Rows from block 3 of the image encoder, named by matrix and row number. Rows with one number belong to one neuron. Each number is 50 + 10 x the weight over its row's rms, rounded and kept within 0 to 99. All counts start at 0. After the name is the row's rms in percent of the matrix's.
# fc1: MLP up (encoder.blocks.3.mlp.fc1.weight, 1280x320), inputs 162-215
# fc2: MLP down (encoder.blocks.3.mlp.fc2.weight, 320x1280, transposed), outputs 162-215
fc1.577 072:47 39 39 57 43 31 55 47 49 37 43 39 46 58 41 56 51 38 41 61 62 49 45 47 47 24 61 24 55 41 64 55 45 54 60 44 58 49 52 56 53 67 35 48 58 55 44 39 35 41 51 40 56 67
fc2.577 052:56 61 74 39 47 64 40 56 45 63 49 74 42 43 49 51 55 63 59 40 33 45 46 50 44 71 37 79 48 51 32 40 50 37 46 59 47 51 51 46 50 42 69 50 37 47 52 51 56 47 35 60 45 54
fc1.578 103:60 55 48 36 62 23 59 54 42 44 54 57 49 62 51 48 49 56 52 52 55 59 35 53 68 64 53 58 54 41 53 38 56 49 55 47 36 35 40 50 53 54 56 61 62 40 47 49 60 53 31 56 60 46
fc2.578 101:39 44 63 42 45 72 39 58 75 71 48 44 51 65 52 48 55 40 37 51 54 55 62 53 75 50 55 69 53 48 58 39 50 58 42 60 53 54 54 64 41 39 57 48 55 52 53 47 46 40 53 39 49 51
fc1.579 084:56 50 58 56 61 57 65 52 49 42 56 65 63 38 57 45 63 45 52 55 54 51 46 42 57 50 46 46 58 43 37 40 62 51 30 52 59 49 62 51 60 41 36 66 29 43 51 42 46 43 50 40 43 46
fc2.579 072:38 42 37 43 46 48 40 40 70 63 55 46 44 38 45 63 30 62 45 54 56 50 63 55 59 37 55 43 56 52 58 59 45 53 75 40 44 38 47 51 45 57 47 41 47 34 60 43 64 62 51 54 50 46
fc1.580 110:42 58 54 71 58 52 66 39 44 59 62 21 47 47 49 35 65 52 46 49 56 43 42 40 69 42 55 76 62 51 60 50 33 48 50 50 55 48 44 61 44 62 63 34 47 50 48 50 54 42 34 31 56 51
fc2.580 112:56 32 67 30 75 62 51 68 52 72 58 62 42 51 31 42 35 61 43 50 50 42 46 63 34 76 47 52 38 41 52 52 46 48 51 58 57 41 56 37 30 35 46 62 64 50 58 50 43 38 53 56 63 41
fc1.581 095:43 46 45 44 50 43 42 35 54 48 39 50 60 53 56 65 46 58 57 31 32 44 59 47 60 58 70 47 44 36 47 50 54 61 54 38 44 34 45 45 45 62 37 34 62 57 49 48 53 45 49 44 49 29
fc2.581 089:50 30 57 57 36 47 53 48 56 59 59 50 44 35 66 45 42 52 74 45 65 33 49 45 38 34 36 62 48 55 52 45 61 40 55 67 62 67 58 44 40 37 52 45 29 37 33 50 44 34 58 45 57 41
fc1.582 120:60 55 36 59 49 33 45 59 54 42 57 60 54 36 62 42 33 37 70 59 37 24 49 40 46 43 54 71 61 62 44 57 47 40 48 46 39 50 41 31 58 42 56 41 74 65 43 49 55 27 48 50 60 50
fc2.582 134:54 57 62 43 70 53 48 59 67 50 61 40 51 62 53 47 51 54 45 64 30 40 41 50 44 40 59 31 30 35 55 65 62 59 43 42 51 46 54 57 45 41 40 49 50 48 44 58 43 46 46 46 65 42
fc1.583 073:48 58 49 33 49 64 27 59 25 42 61 48 40 53 54 53 34 78 56 65 56 51 43 49 55 29 54 51 39 49 26 61 48 57 39 29 59 40 40 28 50 47 63 28 51 68 36 58 44 40 59 30 49 42
fc2.583 050:40 43 46 59 61 46 61 55 61 54 27 46 50 41 58 45 62 25 54 36 48 58 51 44 44 60 34 50 62 54 69 49 52 53 51 53 53 68 53 67 61 50 24 69 46 42 68 46 51 66 37 72 46 57
fc1.584 101:49 55 68 49 52 43 51 43 48 61 48 48 51 51 49 60 56 58 69 64 43 48 50 47 72 54 63 51 67 40 50 53 55 54 32 48 44 34 53 39 47 60 29 52 34 57 53 63 64 47 36 40 51 55
fc2.584 084:62 49 35 50 48 44 48 38 55 51 48 55 42 51 49 40 33 48 49 35 46 56 55 34 47 57 49 40 50 55 50 52 52 47 78 41 54 47 44 48 48 41 45 53 49 54 54 44 38 42 81 51 36 41
fc1.585 086:60 49 52 49 54 55 62 60 59 42 56 45 33 60 67 33 34 58 57 56 36 49 53 47 51 60 68 54 21 33 44 62 40 58 54 53 57 39 63 68 59 47 48 52 47 69 45 43 31 58 40 36 33 46
fc2.585 071:43 37 40 55 58 53 55 43 44 58 40 69 61 56 29 62 53 46 57 34 57 51 45 50 42 40 30 50 67 60 53 43 60 51 41 40 51 36 37 43 48 61 53 54 56 40 30 57 71 44 63 54 68 41
fc1.586 115:48 43 60 57 52 47 39 36 54 42 48 53 57 44 42 50 50 54 47 56 51 54 41 48 60 38 44 74 54 54 42 54 38 51 49 53 45 55 45 41 62 39 49 44 39 28 35 23 44 61 44 72 59 45
fc2.586 139:53 51 50 54 39 42 58 34 41 50 29 42 64 40 50 54 64 65 56 52 71 53 58 63 67 64 62 68 58 53 63 38 56 35 44 47 49 55 54 52 56 49 49 46 56 63 52 48 56 55 77 68 45 43
fc1.587 108:61 52 43 56 62 44 43 55 36 39 58 43 54 32 44 61 58 55 59 52 36 40 29 39 63 39 39 52 48 35 53 49 61 43 39 48 47 51 82 48 50 34 56 55 42 69 52 56 59 48 52 50 35 62
fc2.587 108:35 47 58 31 56 55 54 42 41 70 42 53 62 64 61 34 25 44 45 50 49 50 62 47 51 62 49 74 64 57 50 41 38 50 48 38 58 57 36 52 34 57 58 46 68 57 58 27 42 57 62 69 58 34
fc1.588 091:47 40 47 56 41 39 52 53 46 42 60 34 48 46 40 60 45 65 56 44 51 31 37 62 49 55 49 27 46 50 42 36 38 58 39 45 48 50 46 54 43 50 46 62 49 44 63 36 38 50 18 52 44 41
fc2.588 093:63 49 45 61 57 54 45 47 61 46 47 44 47 48 54 50 59 60 52 50 29 68 71 59 41 42 59 59 40 57 62 70 55 63 54 57 41 57 37 60 58 49 36 61 44 63 54 52 52 32 54 41 47 58
fc1.589 109:53 53 43 53 64 61 46 53 59 44 48 36 34 64 51 52 54 56 31 60 48 41 45 44 48 54 37 54 51 52 39 47 31 50 54 52 53 57 54 44 48 49 52 52 55 58 41 37 48 58 46 41 43 66
fc2.589 103:42 29 62 67 44 57 51 55 34 53 55 56 58 40 55 57 57 57 66 39 54 61 63 36 55 34 59 55 53 41 55 50 54 56 59 53 49 59 48 43 58 55 46 47 36 27 65 77 50 39 35 65 62 46
fc1.590 079:40 38 45 41 73 43 56 44 57 55 31 39 47 42 52 47 37 44 65 48 67 47 50 39 51 51 52 59 60 63 63 50 42 48 74 43 49 53 49 40 50 38 51 57 49 49 67 52 53 55 34 60 56 46
fc2.590 056:53 59 57 47 38 56 54 56 39 36 62 66 36 52 56 53 60 61 48 49 23 43 51 68 42 62 38 43 46 35 49 53 57 44 33 68 51 46 64 53 54 53 48 48 49 49 38 53 39 43 54 39 62 47
fc1.591 105:55 66 42 45 41 61 53 50 65 42 40 65 37 38 54 51 68 44 54 61 50 63 58 56 43 63 52 49 58 53 41 62 68 56 56 46 52 40 46 54 50 60 43 48 54 47 44 25 54 58 59 53 58 60
fc2.591 118:60 41 62 56 54 56 24 57 48 52 41 58 59 58 53 47 62 56 38 60 44 62 44 57 46 41 53 56 63 45 53 55 49 61 50 50 44 38 33 46 69 47 50 39 59 52 51 52 55 51 54 60 39 60
fc1.592 101:51 61 51 44 42 54 68 56 43 50 60 48 53 58 48 43 46 65 56 56 42 58 49 46 59 56 46 50 53 61 43 54 49 40 59 52 65 38 60 61 43 54 41 69 65 48 44 48 54 55 64 31 51 41
fc2.592 076:59 48 45 64 63 48 45 43 57 48 44 40 54 48 58 69 45 35 45 52 55 51 57 46 49 45 48 50 49 42 46 53 67 63 48 48 48 43 44 41 44 50 58 33 43 42 76 54 51 41 55 67 48 45
fc1.593 118:58 62 45 53 53 49 36 44 56 47 44 24 54 46 50 56 44 62 46 44 54 49 59 43 61 66 51 46 75 59 26 60 64 27 54 40 46 50 37 43 63 56 55 60 58 50 55 52 53 46 48 50 43 43
fc2.593 139:43 48 45 38 51 55 60 33 39 56 43 64 46 48 48 44 49 40 59 49 33 43 52 45 44 69 59 44 48 57 62 37 48 37 61 66 36 51 34 58 50 58 64 46 59 60 64 59 50 51 48 45 56 55
fc1.594 102:59 59 45 46 37 56 53 57 54 54 71 49 42 64 43 49 58 44 41 55 50 49 49 47 49 43 47 69 48 51 38 49 49 34 47 55 55 68 58 82 49 48 59 58 71 34 40 54 71 53 54 48 43 53
fc2.594 110:50 49 48 60 53 50 23 48 54 36 42 45 55 44 56 57 64 43 34 58 47 43 42 42 51 43 55 67 49 56 50 56 59 54 43 42 36 51 46 39 28 51 44 38 43 60 56 50 45 52 51 63 55 45
fc1.595 133:54 39 39 42 51 59 34 47 41 51 47 43 48 61 67 51 56 32 69 59 44 49 35 58 44 35 49 52 54 55 56 45 58 68 44 60 50 57 37 41 39 37 62 67 63 36 65 45 50 43 61 50 50 42
fc2.595 172:39 43 47 40 48 41 28 47 41 55 61 48 37 39 54 51 52 42 43 44 48 41 55 36 43 57 51 42 59 62 51 80 53 59 59 39 38 47 54 49 47 48 36 51 48 42 53 50 62 58 48 46 51 42
fc1.596 094:52 61 43 51 40 48 40 35 53 50 55 44 20 51 61 44 45 48 53 63 55 51 85 52 40 59 47 49 51 52 56 53 44 50 65 55 39 58 48 60 40 49 37 41 36 56 60 28 56 50 57 47 58 42
fc2.596 099:37 44 44 43 48 51 44 60 50 49 34 42 68 33 39 43 65 61 20 42 49 55 36 63 46 52 58 51 59 57 51 66 49 46 40 54 32 63 51 44 37 62 49 52 45 45 62 52 42 63 51 52 51 57
fc1.597 095:60 33 60 47 33 40 35 56 47 44 51 64 43 42 57 51 62 53 51 61 55 35 55 51 56 32 33 36 48 49 45 51 38 39 44 49 49 61 55 53 70 55 50 46 39 66 44 45 68 40 49 54 51 62
fc2.597 070:42 55 53 56 70 55 60 41 67 56 55 38 47 65 42 46 58 50 53 27 49 70 39 49 38 58 63 64 38 60 48 57 45 53 42 60 50 37 51 53 48 56 57 52 45 41 46 40 37 65 49 36 48 51
fc1.598 063:31 51 53 51 60 59 53 66 45 48 40 37 46 62 62 64 60 52 70 64 52 60 45 53 60 55 53 61 35 36 58 39 53 41 37 46 62 42 46 44 59 60 67 47 29 56 49 59 58 55 50 32 41 45
fc2.598 046:58 65 39 47 49 54 46 28 46 51 49 59 54 23 41 25 48 55 35 44 49 48 62 54 47 44 45 30 57 59 44 50 48 46 62 60 50 50 45 57 53 40 55 53 62 54 57 38 46 45 46 61 51 33
fc1.599 085:47 56 51 59 41 36 47 58 42 40 53 65 48 60 46 68 54 50 63 53 43 30 45 43 54 46 49 45 51 49 58 29 68 36 53 45 57 63 57 63 49 42 48 52 57 36 51 54 55 45 46 48 47 42
fc2.599 060:56 39 50 37 55 66 51 47 46 68 46 34 63 57 59 24 48 58 50 52 48 62 54 41 48 45 52 56 64 54 33 55 33 52 37 42 46 53 47 48 38 67 43 57 48 74 52 41 58 55 62 35 39 49
fc1.600 077:49 50 51 35 68 41 30 46 34 44 44 39 47 40 39 44 48 51 56 49 37 59 47 66 56 63 59 42 46 35 26 60 47 59 48 51 46 49 75 61 56 50 45 51 45 42 47 55 48 64 62 45 53 47
fc2.600 081:57 59 64 52 42 41 34 33 35 51 53 68 62 63 59 64 60 50 66 23 56 58 44 44 63 41 46 65 48 75 47 50 63 32 60 48 45 60 43 49 44 57 42 58 43 47 52 56 77 45 58 55 53 54
fc1.601 083:42 47 68 36 49 72 47 46 55 59 61 45 43 54 52 40 36 40 45 45 34 60 45 53 55 58 58 55 43 52 37 48 46 42 52 31 66 37 60 48 31 36 45 52 47 61 52 55 72 33 53 41 54 44
fc2.601 057:66 66 40 66 47 26 50 48 48 54 33 48 61 46 59 54 55 61 44 52 58 31 52 51 32 35 41 37 54 49 59 55 49 54 40 76 19 53 40 51 65 57 62 48 57 28 53 51 36 67 38 62 56 44
fc1.602 112:39 40 54 40 35 38 47 40 46 51 53 48 55 47 47 57 61 58 43 60 40 58 53 44 62 44 48 62 59 53 52 45 64 53 43 45 70 62 52 64 40 49 55 58 49 35 38 68 46 51 60 60 35 57
fc2.602 124:53 27 36 52 59 49 77 58 34 51 57 53 55 57 71 64 59 53 59 65 50 55 66 42 47 62 46 57 47 44 48 46 39 50 61 45 49 57 49 31 69 49 61 31 37 49 45 44 58 38 62 56 46 38
fc1.603 104:44 43 47 50 49 54 47 65 42 44 54 61 37 47 48 50 46 57 36 59 34 30 36 62 56 69 46 28 40 44 53 49 43 67 50 50 56 42 54 48 55 30 52 67 41 55 53 47 37 42 49 42 54 42
fc2.603 128:47 33 54 50 54 50 38 34 41 45 31 50 34 35 58 47 58 63 51 45 42 55 58 49 51 55 30 48 55 56 56 46 69 45 51 67 49 43 51 36 44 52 59 65 58 42 62 37 63 48 40 39 44 78
fc1.604 104:36 43 59 59 43 53 53 66 53 64 60 62 45 46 39 64 37 54 59 52 56 56 42 43 62 32 48 65 49 53 53 46 55 55 33 52 33 40 60 58 56 50 30 71 47 43 65 46 29 45 42 52 54 26
fc2.604 120:68 50 48 57 46 39 44 50 42 50 37 57 45 62 50 38 39 47 64 56 41 64 43 52 43 33 52 42 54 62 59 63 66 48 55 41 53 48 45 39 50 68 53 46 60 50 45 56 44 35 63 42 34 44
fc1.605 108:53 70 45 52 64 76 64 31 27 41 63 51 38 62 57 51 53 56 64 57 42 48 58 35 54 39 62 52 35 58 47 40 34 49 60 45 41 52 43 46 60 33 76 32 49 39 62 48 55 41 44 49 38 53
fc2.605 126:56 57 43 52 49 37 53 44 56 47 68 44 52 50 66 57 40 50 49 39 38 45 63 56 57 45 40 63 57 61 32 60 43 34 43 55 52 37 41 58 42 35 63 37 52 51 40 31 68 43 65 39 63 46
fc1.606 104:59 62 53 58 43 63 47 58 52 53 45 66 41 53 60 67 43 39 49 38 60 53 38 37 46 43 25 40 53 48 64 49 35 52 40 53 48 39 36 42 39 25 48 54 68 42 48 74 41 42 38 58 40 51
fc2.606 114:57 44 34 40 48 62 46 39 53 33 53 62 42 58 46 63 58 57 59 64 47 50 35 56 64 33 47 42 50 60 51 41 55 39 41 48 55 57 51 45 46 51 57 61 23 48 50 37 55 47 88 43 57 45
fc1.607 084:62 49 50 62 69 59 57 45 48 43 29 52 48 55 58 47 62 57 52 41 36 52 56 55 54 51 37 40 54 61 37 39 56 45 65 44 63 48 59 52 32 53 66 55 61 53 37 38 47 45 45 53 46 57
fc2.607 067:40 52 46 40 41 45 49 46 60 59 48 49 45 52 36 61 45 53 43 65 60 50 38 49 52 51 47 57 43 54 61 54 37 63 44 55 19 62 35 48 42 65 46 52 47 55 54 63 58 48 58 43 52 39
fc1.608 104:34 49 40 51 55 49 51 35 37 55 38 48 33 36 55 50 67 66 50 40 57 49 50 57 49 58 42 61 48 62 40 57 50 27 53 56 51 53 35 48 49 44 66 61 54 42 45 57 57 42 58 42 58 59
fc2.608 117:52 48 51 55 43 62 52 49 38 29 64 36 49 55 60 47 53 53 51 49 50 52 46 50 44 60 42 54 46 56 48 46 39 75 57 57 28 53 64 32 64 33 43 59 37 62 52 47 54 47 51 47 47 58
fc1.609 087:49 44 52 52 44 26 42 36 43 41 55 41 55 44 52 56 51 33 50 44 44 51 43 45 47 54 52 57 47 57 41 58 60 52 40 48 41 38 57 46 47 61 46 52 27 29 44 41 47 60 68 41 51 61
fc2.609 077:39 52 43 41 59 57 66 73 46 56 53 47 58 49 55 50 51 65 49 63 53 37 53 46 41 47 57 36 50 49 58 43 44 36 60 54 74 61 46 66 45 49 47 57 63 67 59 62 50 51 48 47 40 46
fc1.610 093:46 72 56 40 46 48 59 60 41 47 47 32 60 52 41 60 38 56 40 45 44 37 53 48 48 39 66 54 56 52 67 55 47 33 32 49 36 41 49 44 42 59 42 51 53 62 44 42 59 28 58 41 55 69
fc2.610 091:45 27 50 46 42 66 38 60 50 42 40 54 33 52 77 39 44 37 63 45 37 41 46 67 47 55 32 55 56 39 52 49 52 46 56 49 53 50 40 59 46 40 39 56 58 44 51 61 52 62 60 56 48 53
fc1.611 122:40 53 52 39 49 56 47 48 54 41 48 46 38 42 60 43 26 56 28 55 60 67 52 53 49 43 33 29 47 52 67 57 65 30 22 63 58 42 55 62 52 36 52 17 54 39 51 57 46 47 45 49 52 29
fc2.611 123:55 56 42 55 48 34 41 44 52 58 53 60 52 60 42 44 54 39 57 59 59 34 60 52 42 55 56 75 68 57 48 35 42 59 53 43 63 57 31 43 49 51 60 41 53 43 59 38 53 41 30 51 64 46
fc1.612 110:47 60 35 41 48 32 58 50 56 50 61 30 39 48 44 52 53 53 71 45 45 55 61 50 54 51 37 46 64 58 48 45 60 55 51 32 56 56 48 55 53 56 53 44 63 60 54 54 53 42 47 41 36 20
fc2.612 114:63 33 56 51 53 43 39 44 31 50 37 44 49 55 48 55 57 52 38 40 53 46 51 63 35 44 59 69 25 43 49 47 48 60 41 42 35 51 60 65 41 85 58 26 46 58 50 63 59 43 70 56 63 63
fc1.613 091:61 54 48 52 50 56 60 35 42 60 55 63 49 55 51 51 43 49 50 58 41 45 55 45 41 42 49 62 38 58 56 71 39 39 37 51 53 52 45 75 58 71 44 50 56 45 44 52 45 31 26 26 41 49
fc2.613 070:57 43 53 48 52 43 37 69 76 40 38 34 42 63 49 61 58 45 55 59 46 49 12 69 40 51 53 40 56 47 46 56 47 55 66 55 47 33 54 24 52 38 55 47 50 46 50 50 61 55 72 49 64 58
fc1.614 097:55 43 59 45 46 47 65 50 61 58 44 37 41 32 63 25 48 44 59 59 50 53 48 45 42 55 52 59 53 50 53 49 44 47 49 42 38 56 40 61 46 42 68 53 42 63 42 35 52 63 41 55 54 47
fc2.614 078:47 52 25 59 43 69 38 57 45 49 64 66 55 68 53 74 47 47 41 47 38 54 36 46 58 23 48 54 64 60 57 42 50 59 56 57 58 61 67 48 55 59 35 53 62 44 46 67 45 33 44 49 38 41
fc1.615 108:56 63 31 56 30 53 41 39 45 59 52 47 41 58 54 47 50 50 43 54 43 50 61 55 52 32 45 48 49 58 55 49 38 59 56 24 57 67 57 48 45 53 71 60 57 53 45 51 68 39 52 58 43 57
fc2.615 100:64 24 46 44 63 54 52 51 61 51 50 55 48 53 63 65 72 39 59 53 52 51 38 56 54 63 63 49 51 41 63 55 43 44 43 60 52 42 52 63 55 55 38 45 49 39 63 40 58 43 39 51 55 39
fc1.616 077:48 63 34 62 67 40 47 55 69 37 45 58 62 46 37 53 33 57 53 57 61 31 63 55 64 35 40 53 51 60 40 41 57 48 46 36 47 64 52 42 49 49 48 49 49 41 59 57 49 19 59 52 56 45
fc2.616 074:55 58 60 43 50 53 50 50 29 51 58 43 35 51 62 54 53 46 63 37 51 67 63 41 36 51 56 34 40 40 50 71 35 15 61 65 63 52 44 58 48 44 55 54 59 51 37 44 38 75 56 28 47 64
fc1.617 114:50 54 40 45 34 46 55 32 47 46 57 48 48 66 57 42 48 48 47 48 43 43 54 29 47 22 78 53 72 37 42 48 42 55 49 52 58 49 59 48 29 32 44 38 59 39 58 44 45 53 60 37 63 50
fc2.617 123:55 31 48 60 68 59 58 74 58 47 48 51 46 63 46 42 52 48 42 38 30 44 42 40 39 60 52 63 53 50 39 65 59 49 37 55 49 47 46 70 53 66 51 60 61 66 61 56 47 56 47 60 44 53
fc1.618 101:41 48 51 56 29 54 60 35 31 72 52 59 50 45 53 37 49 59 39 37 63 48 35 45 50 27 48 36 46 49 36 60 39 46 42 50 43 71 37 51 39 57 59 32 32 42 40 52 43 51 50 34 43 51
fc2.618 109:59 46 63 36 51 51 41 53 56 63 56 48 60 49 60 60 51 51 65 53 62 47 62 39 57 43 36 51 52 61 60 50 43 38 60 58 46 49 63 53 61 45 59 69 42 54 65 54 49 55 49 14 45 54
fc1.619 107:50 50 66 46 42 58 55 42 54 54 56 44 37 69 48 45 56 54 45 61 47 63 58 65 48 44 41 61 56 40 48 48 59 54 39 52 53 57 65 60 37 56 52 72 44 53 56 60 41 53 53 65 45 62
fc2.619 099:54 60 33 59 47 35 49 52 51 60 68 66 63 33 53 60 41 52 60 59 49 46 39 18 44 40 70 48 42 54 37 58 44 41 50 57 43 40 41 42 53 47 49 33 52 42 47 32 66 56 48 49 50 46
fc1.620 114:37 60 41 34 52 54 59 28 54 53 41 33 47 48 37 35 47 46 49 50 54 60 65 47 48 63 54 60 56 58 57 38 61 63 51 55 61 41 52 41 39 43 68 56 49 39 58 64 86 69 43 56 42 54
fc2.620 124:74 52 49 53 54 51 56 65 48 70 53 53 52 50 37 47 50 44 47 51 62 52 46 56 47 21 56 60 54 53 36 53 46 50 32 61 45 44 45 41 52 63 58 58 54 45 57 32 40 48 65 31 44 63
fc1.621 094:58 37 55 47 50 70 56 40 53 39 66 61 58 33 55 73 58 56 59 45 63 35 54 57 50 60 52 55 44 34 45 51 60 55 42 58 50 54 41 37 50 43 52 57 44 38 65 36 56 49 53 48 53 27
fc2.621 079:46 50 51 56 40 30 40 52 55 58 42 44 40 52 51 27 55 47 51 50 33 53 56 65 67 30 35 43 53 59 44 28 25 51 65 40 51 56 63 70 46 67 52 46 49 65 42 66 57 44 48 48 47 67
fc1.622 118:62 64 52 41 64 56 40 72 56 42 39 36 53 60 56 43 44 53 35 62 53 60 43 40 63 54 45 61 36 45 38 52 50 49 55 34 67 52 56 63 53 45 40 59 48 43 56 50 52 39 49 52 51 64
fc2.622 144:52 37 47 55 54 31 55 40 66 57 37 21 50 60 39 63 54 64 43 46 47 61 50 66 52 62 51 59 62 37 46 53 50 60 41 59 57 53 65 65 26 50 48 36 54 46 47 56 67 38 42 58 57 30
fc1.623 094:61 65 54 37 31 52 46 40 75 56 53 44 33 62 62 41 38 68 45 61 48 55 45 52 55 47 48 64 32 50 50 47 31 27 46 49 54 53 43 48 51 33 56 27 56 56 45 53 44 49 44 80 46 44
fc2.623 082:35 62 53 69 64 38 55 60 38 57 45 64 64 34 42 50 63 40 54 53 33 40 46 45 45 46 42 42 58 49 45 43 61 61 50 50 56 54 52 44 56 78 55 52 47 35 52 52 43 57 68 44 42 57
fc1.624 085:59 52 60 48 46 58 68 57 71 61 68 48 52 45 38 53 59 57 63 52 49 54 44 46 41 51 59 41 57 54 45 54 46 64 44 43 45 33 75 68 60 53 46 46 33 51 48 49 60 37 37 46 69 42
fc2.624 062:47 52 32 42 59 60 33 47 43 39 47 54 51 58 57 54 33 35 41 45 55 38 31 47 66 58 39 44 56 49 65 57 48 50 62 57 54 64 48 38 37 51 42 51 54 35 49 51 51 64 62 57 36 50
fc1.625 084:44 54 49 51 57 46 62 38 47 60 49 61 42 62 68 38 61 50 33 59 60 49 54 49 48 47 61 60 40 54 54 51 53 37 51 58 62 41 51 55 67 55 33 62 66 59 24 56 38 39 70 47 46 62
fc2.625 062:62 56 54 51 35 64 41 68 59 44 37 36 45 43 32 56 47 55 51 61 35 51 56 32 37 60 47 41 55 47 52 58 66 52 46 38 33 50 34 32 41 52 64 41 36 29 58 52 65 56 40 60 47 42
fc1.626 118:49 42 31 43 47 44 43 50 40 37 50 46 40 42 69 52 39 51 43 55 41 39 59 59 52 58 56 43 46 52 54 43 35 46 49 32 67 55 54 32 62 36 51 50 48 46 50 55 45 45 42 66 47 49
fc2.626 139:50 54 40 48 58 41 45 56 46 30 51 53 44 52 46 66 70 48 11 32 72 30 68 43 56 51 34 48 52 46 39 30 37 71 36 48 42 55 52 50 42 53 69 51 53 54 55 44 55 40 41 38 59 67
fc1.627 114:63 55 48 43 44 58 48 40 42 59 65 60 55 46 56 40 42 63 46 43 53 66 40 38 36 42 49 42 55 44 43 43 54 67 40 55 54 58 61 44 51 40 53 39 62 45 51 56 44 51 54 37 56 59
fc2.627 110:54 25 44 48 74 33 47 53 68 52 68 39 65 44 48 67 43 40 43 63 63 33 46 42 60 51 53 59 72 40 58 47 47 36 49 46 52 48 47 57 60 49 41 52 57 60 48 47 51 61 44 49 53 39
fc1.628 103:55 50 53 51 62 69 64 63 63 45 62 49 35 33 61 30 43 49 57 57 55 54 57 55 44 42 29 42 63 69 53 47 50 26 51 39 51 45 59 40 48 34 54 56 36 60 58 36 46 60 49 39 42 40
fc2.628 114:41 43 53 40 46 54 34 31 50 57 56 51 49 38 44 49 58 57 36 48 66 55 37 58 36 33 66 40 47 39 52 74 30 76 42 69 56 55 31 49 44 44 50 36 72 28 55 38 56 56 60 60 60 33
fc1.629 103:55 51 59 72 42 41 56 52 55 46 54 44 58 56 47 45 45 55 44 37 48 47 48 52 49 60 71 48 65 36 37 49 44 60 43 50 50 59 46 59 59 50 47 43 48 44 32 46 45 51 45 44 45 47
fc2.629 105:49 65 51 48 58 48 58 60 66 45 52 44 57 63 63 69 41 41 60 47 46 61 52 63 49 44 40 50 29 58 42 48 57 35 69 40 49 63 42 57 47 46 53 45 47 46 48 44 42 48 63 47 37 58
fc1.630 118:64 43 69 39 36 48 55 64 52 50 43 25 57 47 49 62 44 65 53 64 76 35 44 37 54 58 42 46 42 59 56 26 59 33 67 52 45 49 44 46 28 53 45 41 58 61 59 23 47 52 67 32 53 45
fc2.630 144:38 42 32 60 52 41 53 42 36 43 47 50 46 37 49 49 59 58 57 64 40 50 38 41 70 56 62 59 50 40 52 38 63 59 51 50 57 51 43 46 65 53 59 51 38 40 57 61 66 47 42 55 52 41
fc1.631 116:67 55 44 33 58 58 45 48 50 36 67 47 54 48 57 63 31 41 50 57 43 52 42 67 35 41 50 44 42 56 63 47 52 49 51 59 36 43 34 61 41 44 54 55 53 58 42 30 63 56 51 59 47 55
fc2.631 131:60 39 52 60 40 51 48 47 36 56 40 48 51 65 38 68 53 48 59 38 60 58 43 48 47 38 39 59 41 57 54 53 59 64 55 48 58 68 53 62 55 53 44 64 45 44 48 43 49 52 47 44 38 71
fc1.632 082:59 40 53 57 30 66 46 53 34 41 49 48 54 62 65 34 46 56 47 33 48 57 51 48 52 51 48 60 60 40 52 58 52 68 52 63 56 57 43 69 67 41 48 57 48 54 30 50 75 58 37 57 47 42
fc2.632 059:51 74 30 59 55 40 64 50 66 48 57 52 46 35 42 50 57 44 44 58 62 49 48 49 48 49 54 27 36 61 63 53 50 37 48 33 34 51 49 38 39 48 59 36 40 48 60 61 51 34 66 44 48 60
fc1.633 096:54 58 37 67 40 48 50 54 55 47 31 46 63 69 58 73 49 30 52 46 45 49 57 47 53 42 46 47 50 44 27 57 48 46 48 36 60 76 46 62 33 32 37 40 54 55 49 49 49 55 66 32 52 38
fc2.633 081:48 54 51 36 43 61 44 36 51 49 71 48 45 40 37 24 54 50 57 76 58 57 48 51 38 51 47 46 58 59 66 41 57 68 55 65 31 40 67 45 56 48 54 53 44 55 44 52 57 45 40 52 47 44
fc1.634 084:42 35 52 41 36 61 32 64 52 45 48 62 64 41 66 46 48 43 46 38 49 59 52 34 52 40 60 48 37 41 28 46 43 49 43 39 45 49 64 56 49 71 73 53 54 58 48 44 45 46 43 62 74 48
fc2.634 062:50 54 52 51 55 41 66 45 41 41 54 51 39 48 39 55 45 67 59 44 54 36 46 66 48 71 33 47 61 59 63 41 48 48 54 63 58 46 45 35 46 37 43 47 40 52 57 46 48 62 51 34 38 46
fc1.635 124:43 47 58 70 64 63 51 40 39 45 45 40 42 49 25 47 47 46 55 58 51 48 50 41 48 63 53 47 56 58 48 60 42 44 39 52 35 56 57 37 36 51 42 33 52 31 68 49 49 48 43 38 62 65
fc2.635 120:65 42 65 42 36 60 51 44 38 36 66 55 52 44 69 52 33 42 43 62 51 50 49 40 44 31 53 44 52 47 68 41 50 47 52 58 52 43 49 60 60 65 38 52 50 65 59 38 53 62 58 50 56 51
fc1.636 082:58 47 61 40 67 36 50 32 43 51 51 46 53 52 47 42 51 52 52 37 64 44 59 59 42 52 70 40 32 55 40 61 50 58 54 53 44 47 61 49 57 45 63 60 54 52 51 32 45 53 64 46 40 60
fc2.636 068:35 51 44 61 46 64 27 78 64 62 42 49 38 38 65 70 59 57 53 61 33 37 48 53 59 43 45 49 61 47 65 39 41 55 54 49 36 58 39 57 40 50 32 53 60 34 51 57 73 43 30 56 59 37
fc1.637 107:60 54 48 54 53 59 39 51 37 41 51 37 45 39 53 66 54 47 42 47 47 49 39 65 47 52 52 55 37 59 62 56 53 45 35 69 59 35 45 47 47 51 59 62 36 54 38 47 36 46 53 64 35 44
fc2.637 116:48 37 27 43 48 36 48 52 51 51 35 50 52 32 57 62 45 81 40 41 52 66 72 39 50 52 34 57 52 37 38 56 43 50 53 41 55 32 59 41 63 32 42 52 67 44 69 43 53 37 47 38 46 52
fc1.638 118:52 55 44 55 57 38 43 47 56 47 45 39 55 41 72 59 52 46 50 33 44 43 49 46 47 55 52 51 48 57 61 36 46 66 54 61 46 65 58 55 40 50 34 45 83 43 51 42 61 42 56 45 61 42
fc2.638 149:32 50 52 28 38 73 37 58 49 62 62 53 56 58 43 44 62 54 51 56 43 48 45 66 67 53 41 33 55 41 42 45 29 58 59 50 54 66 52 53 49 38 50 41 38 67 51 26 50 49 59 39 37 62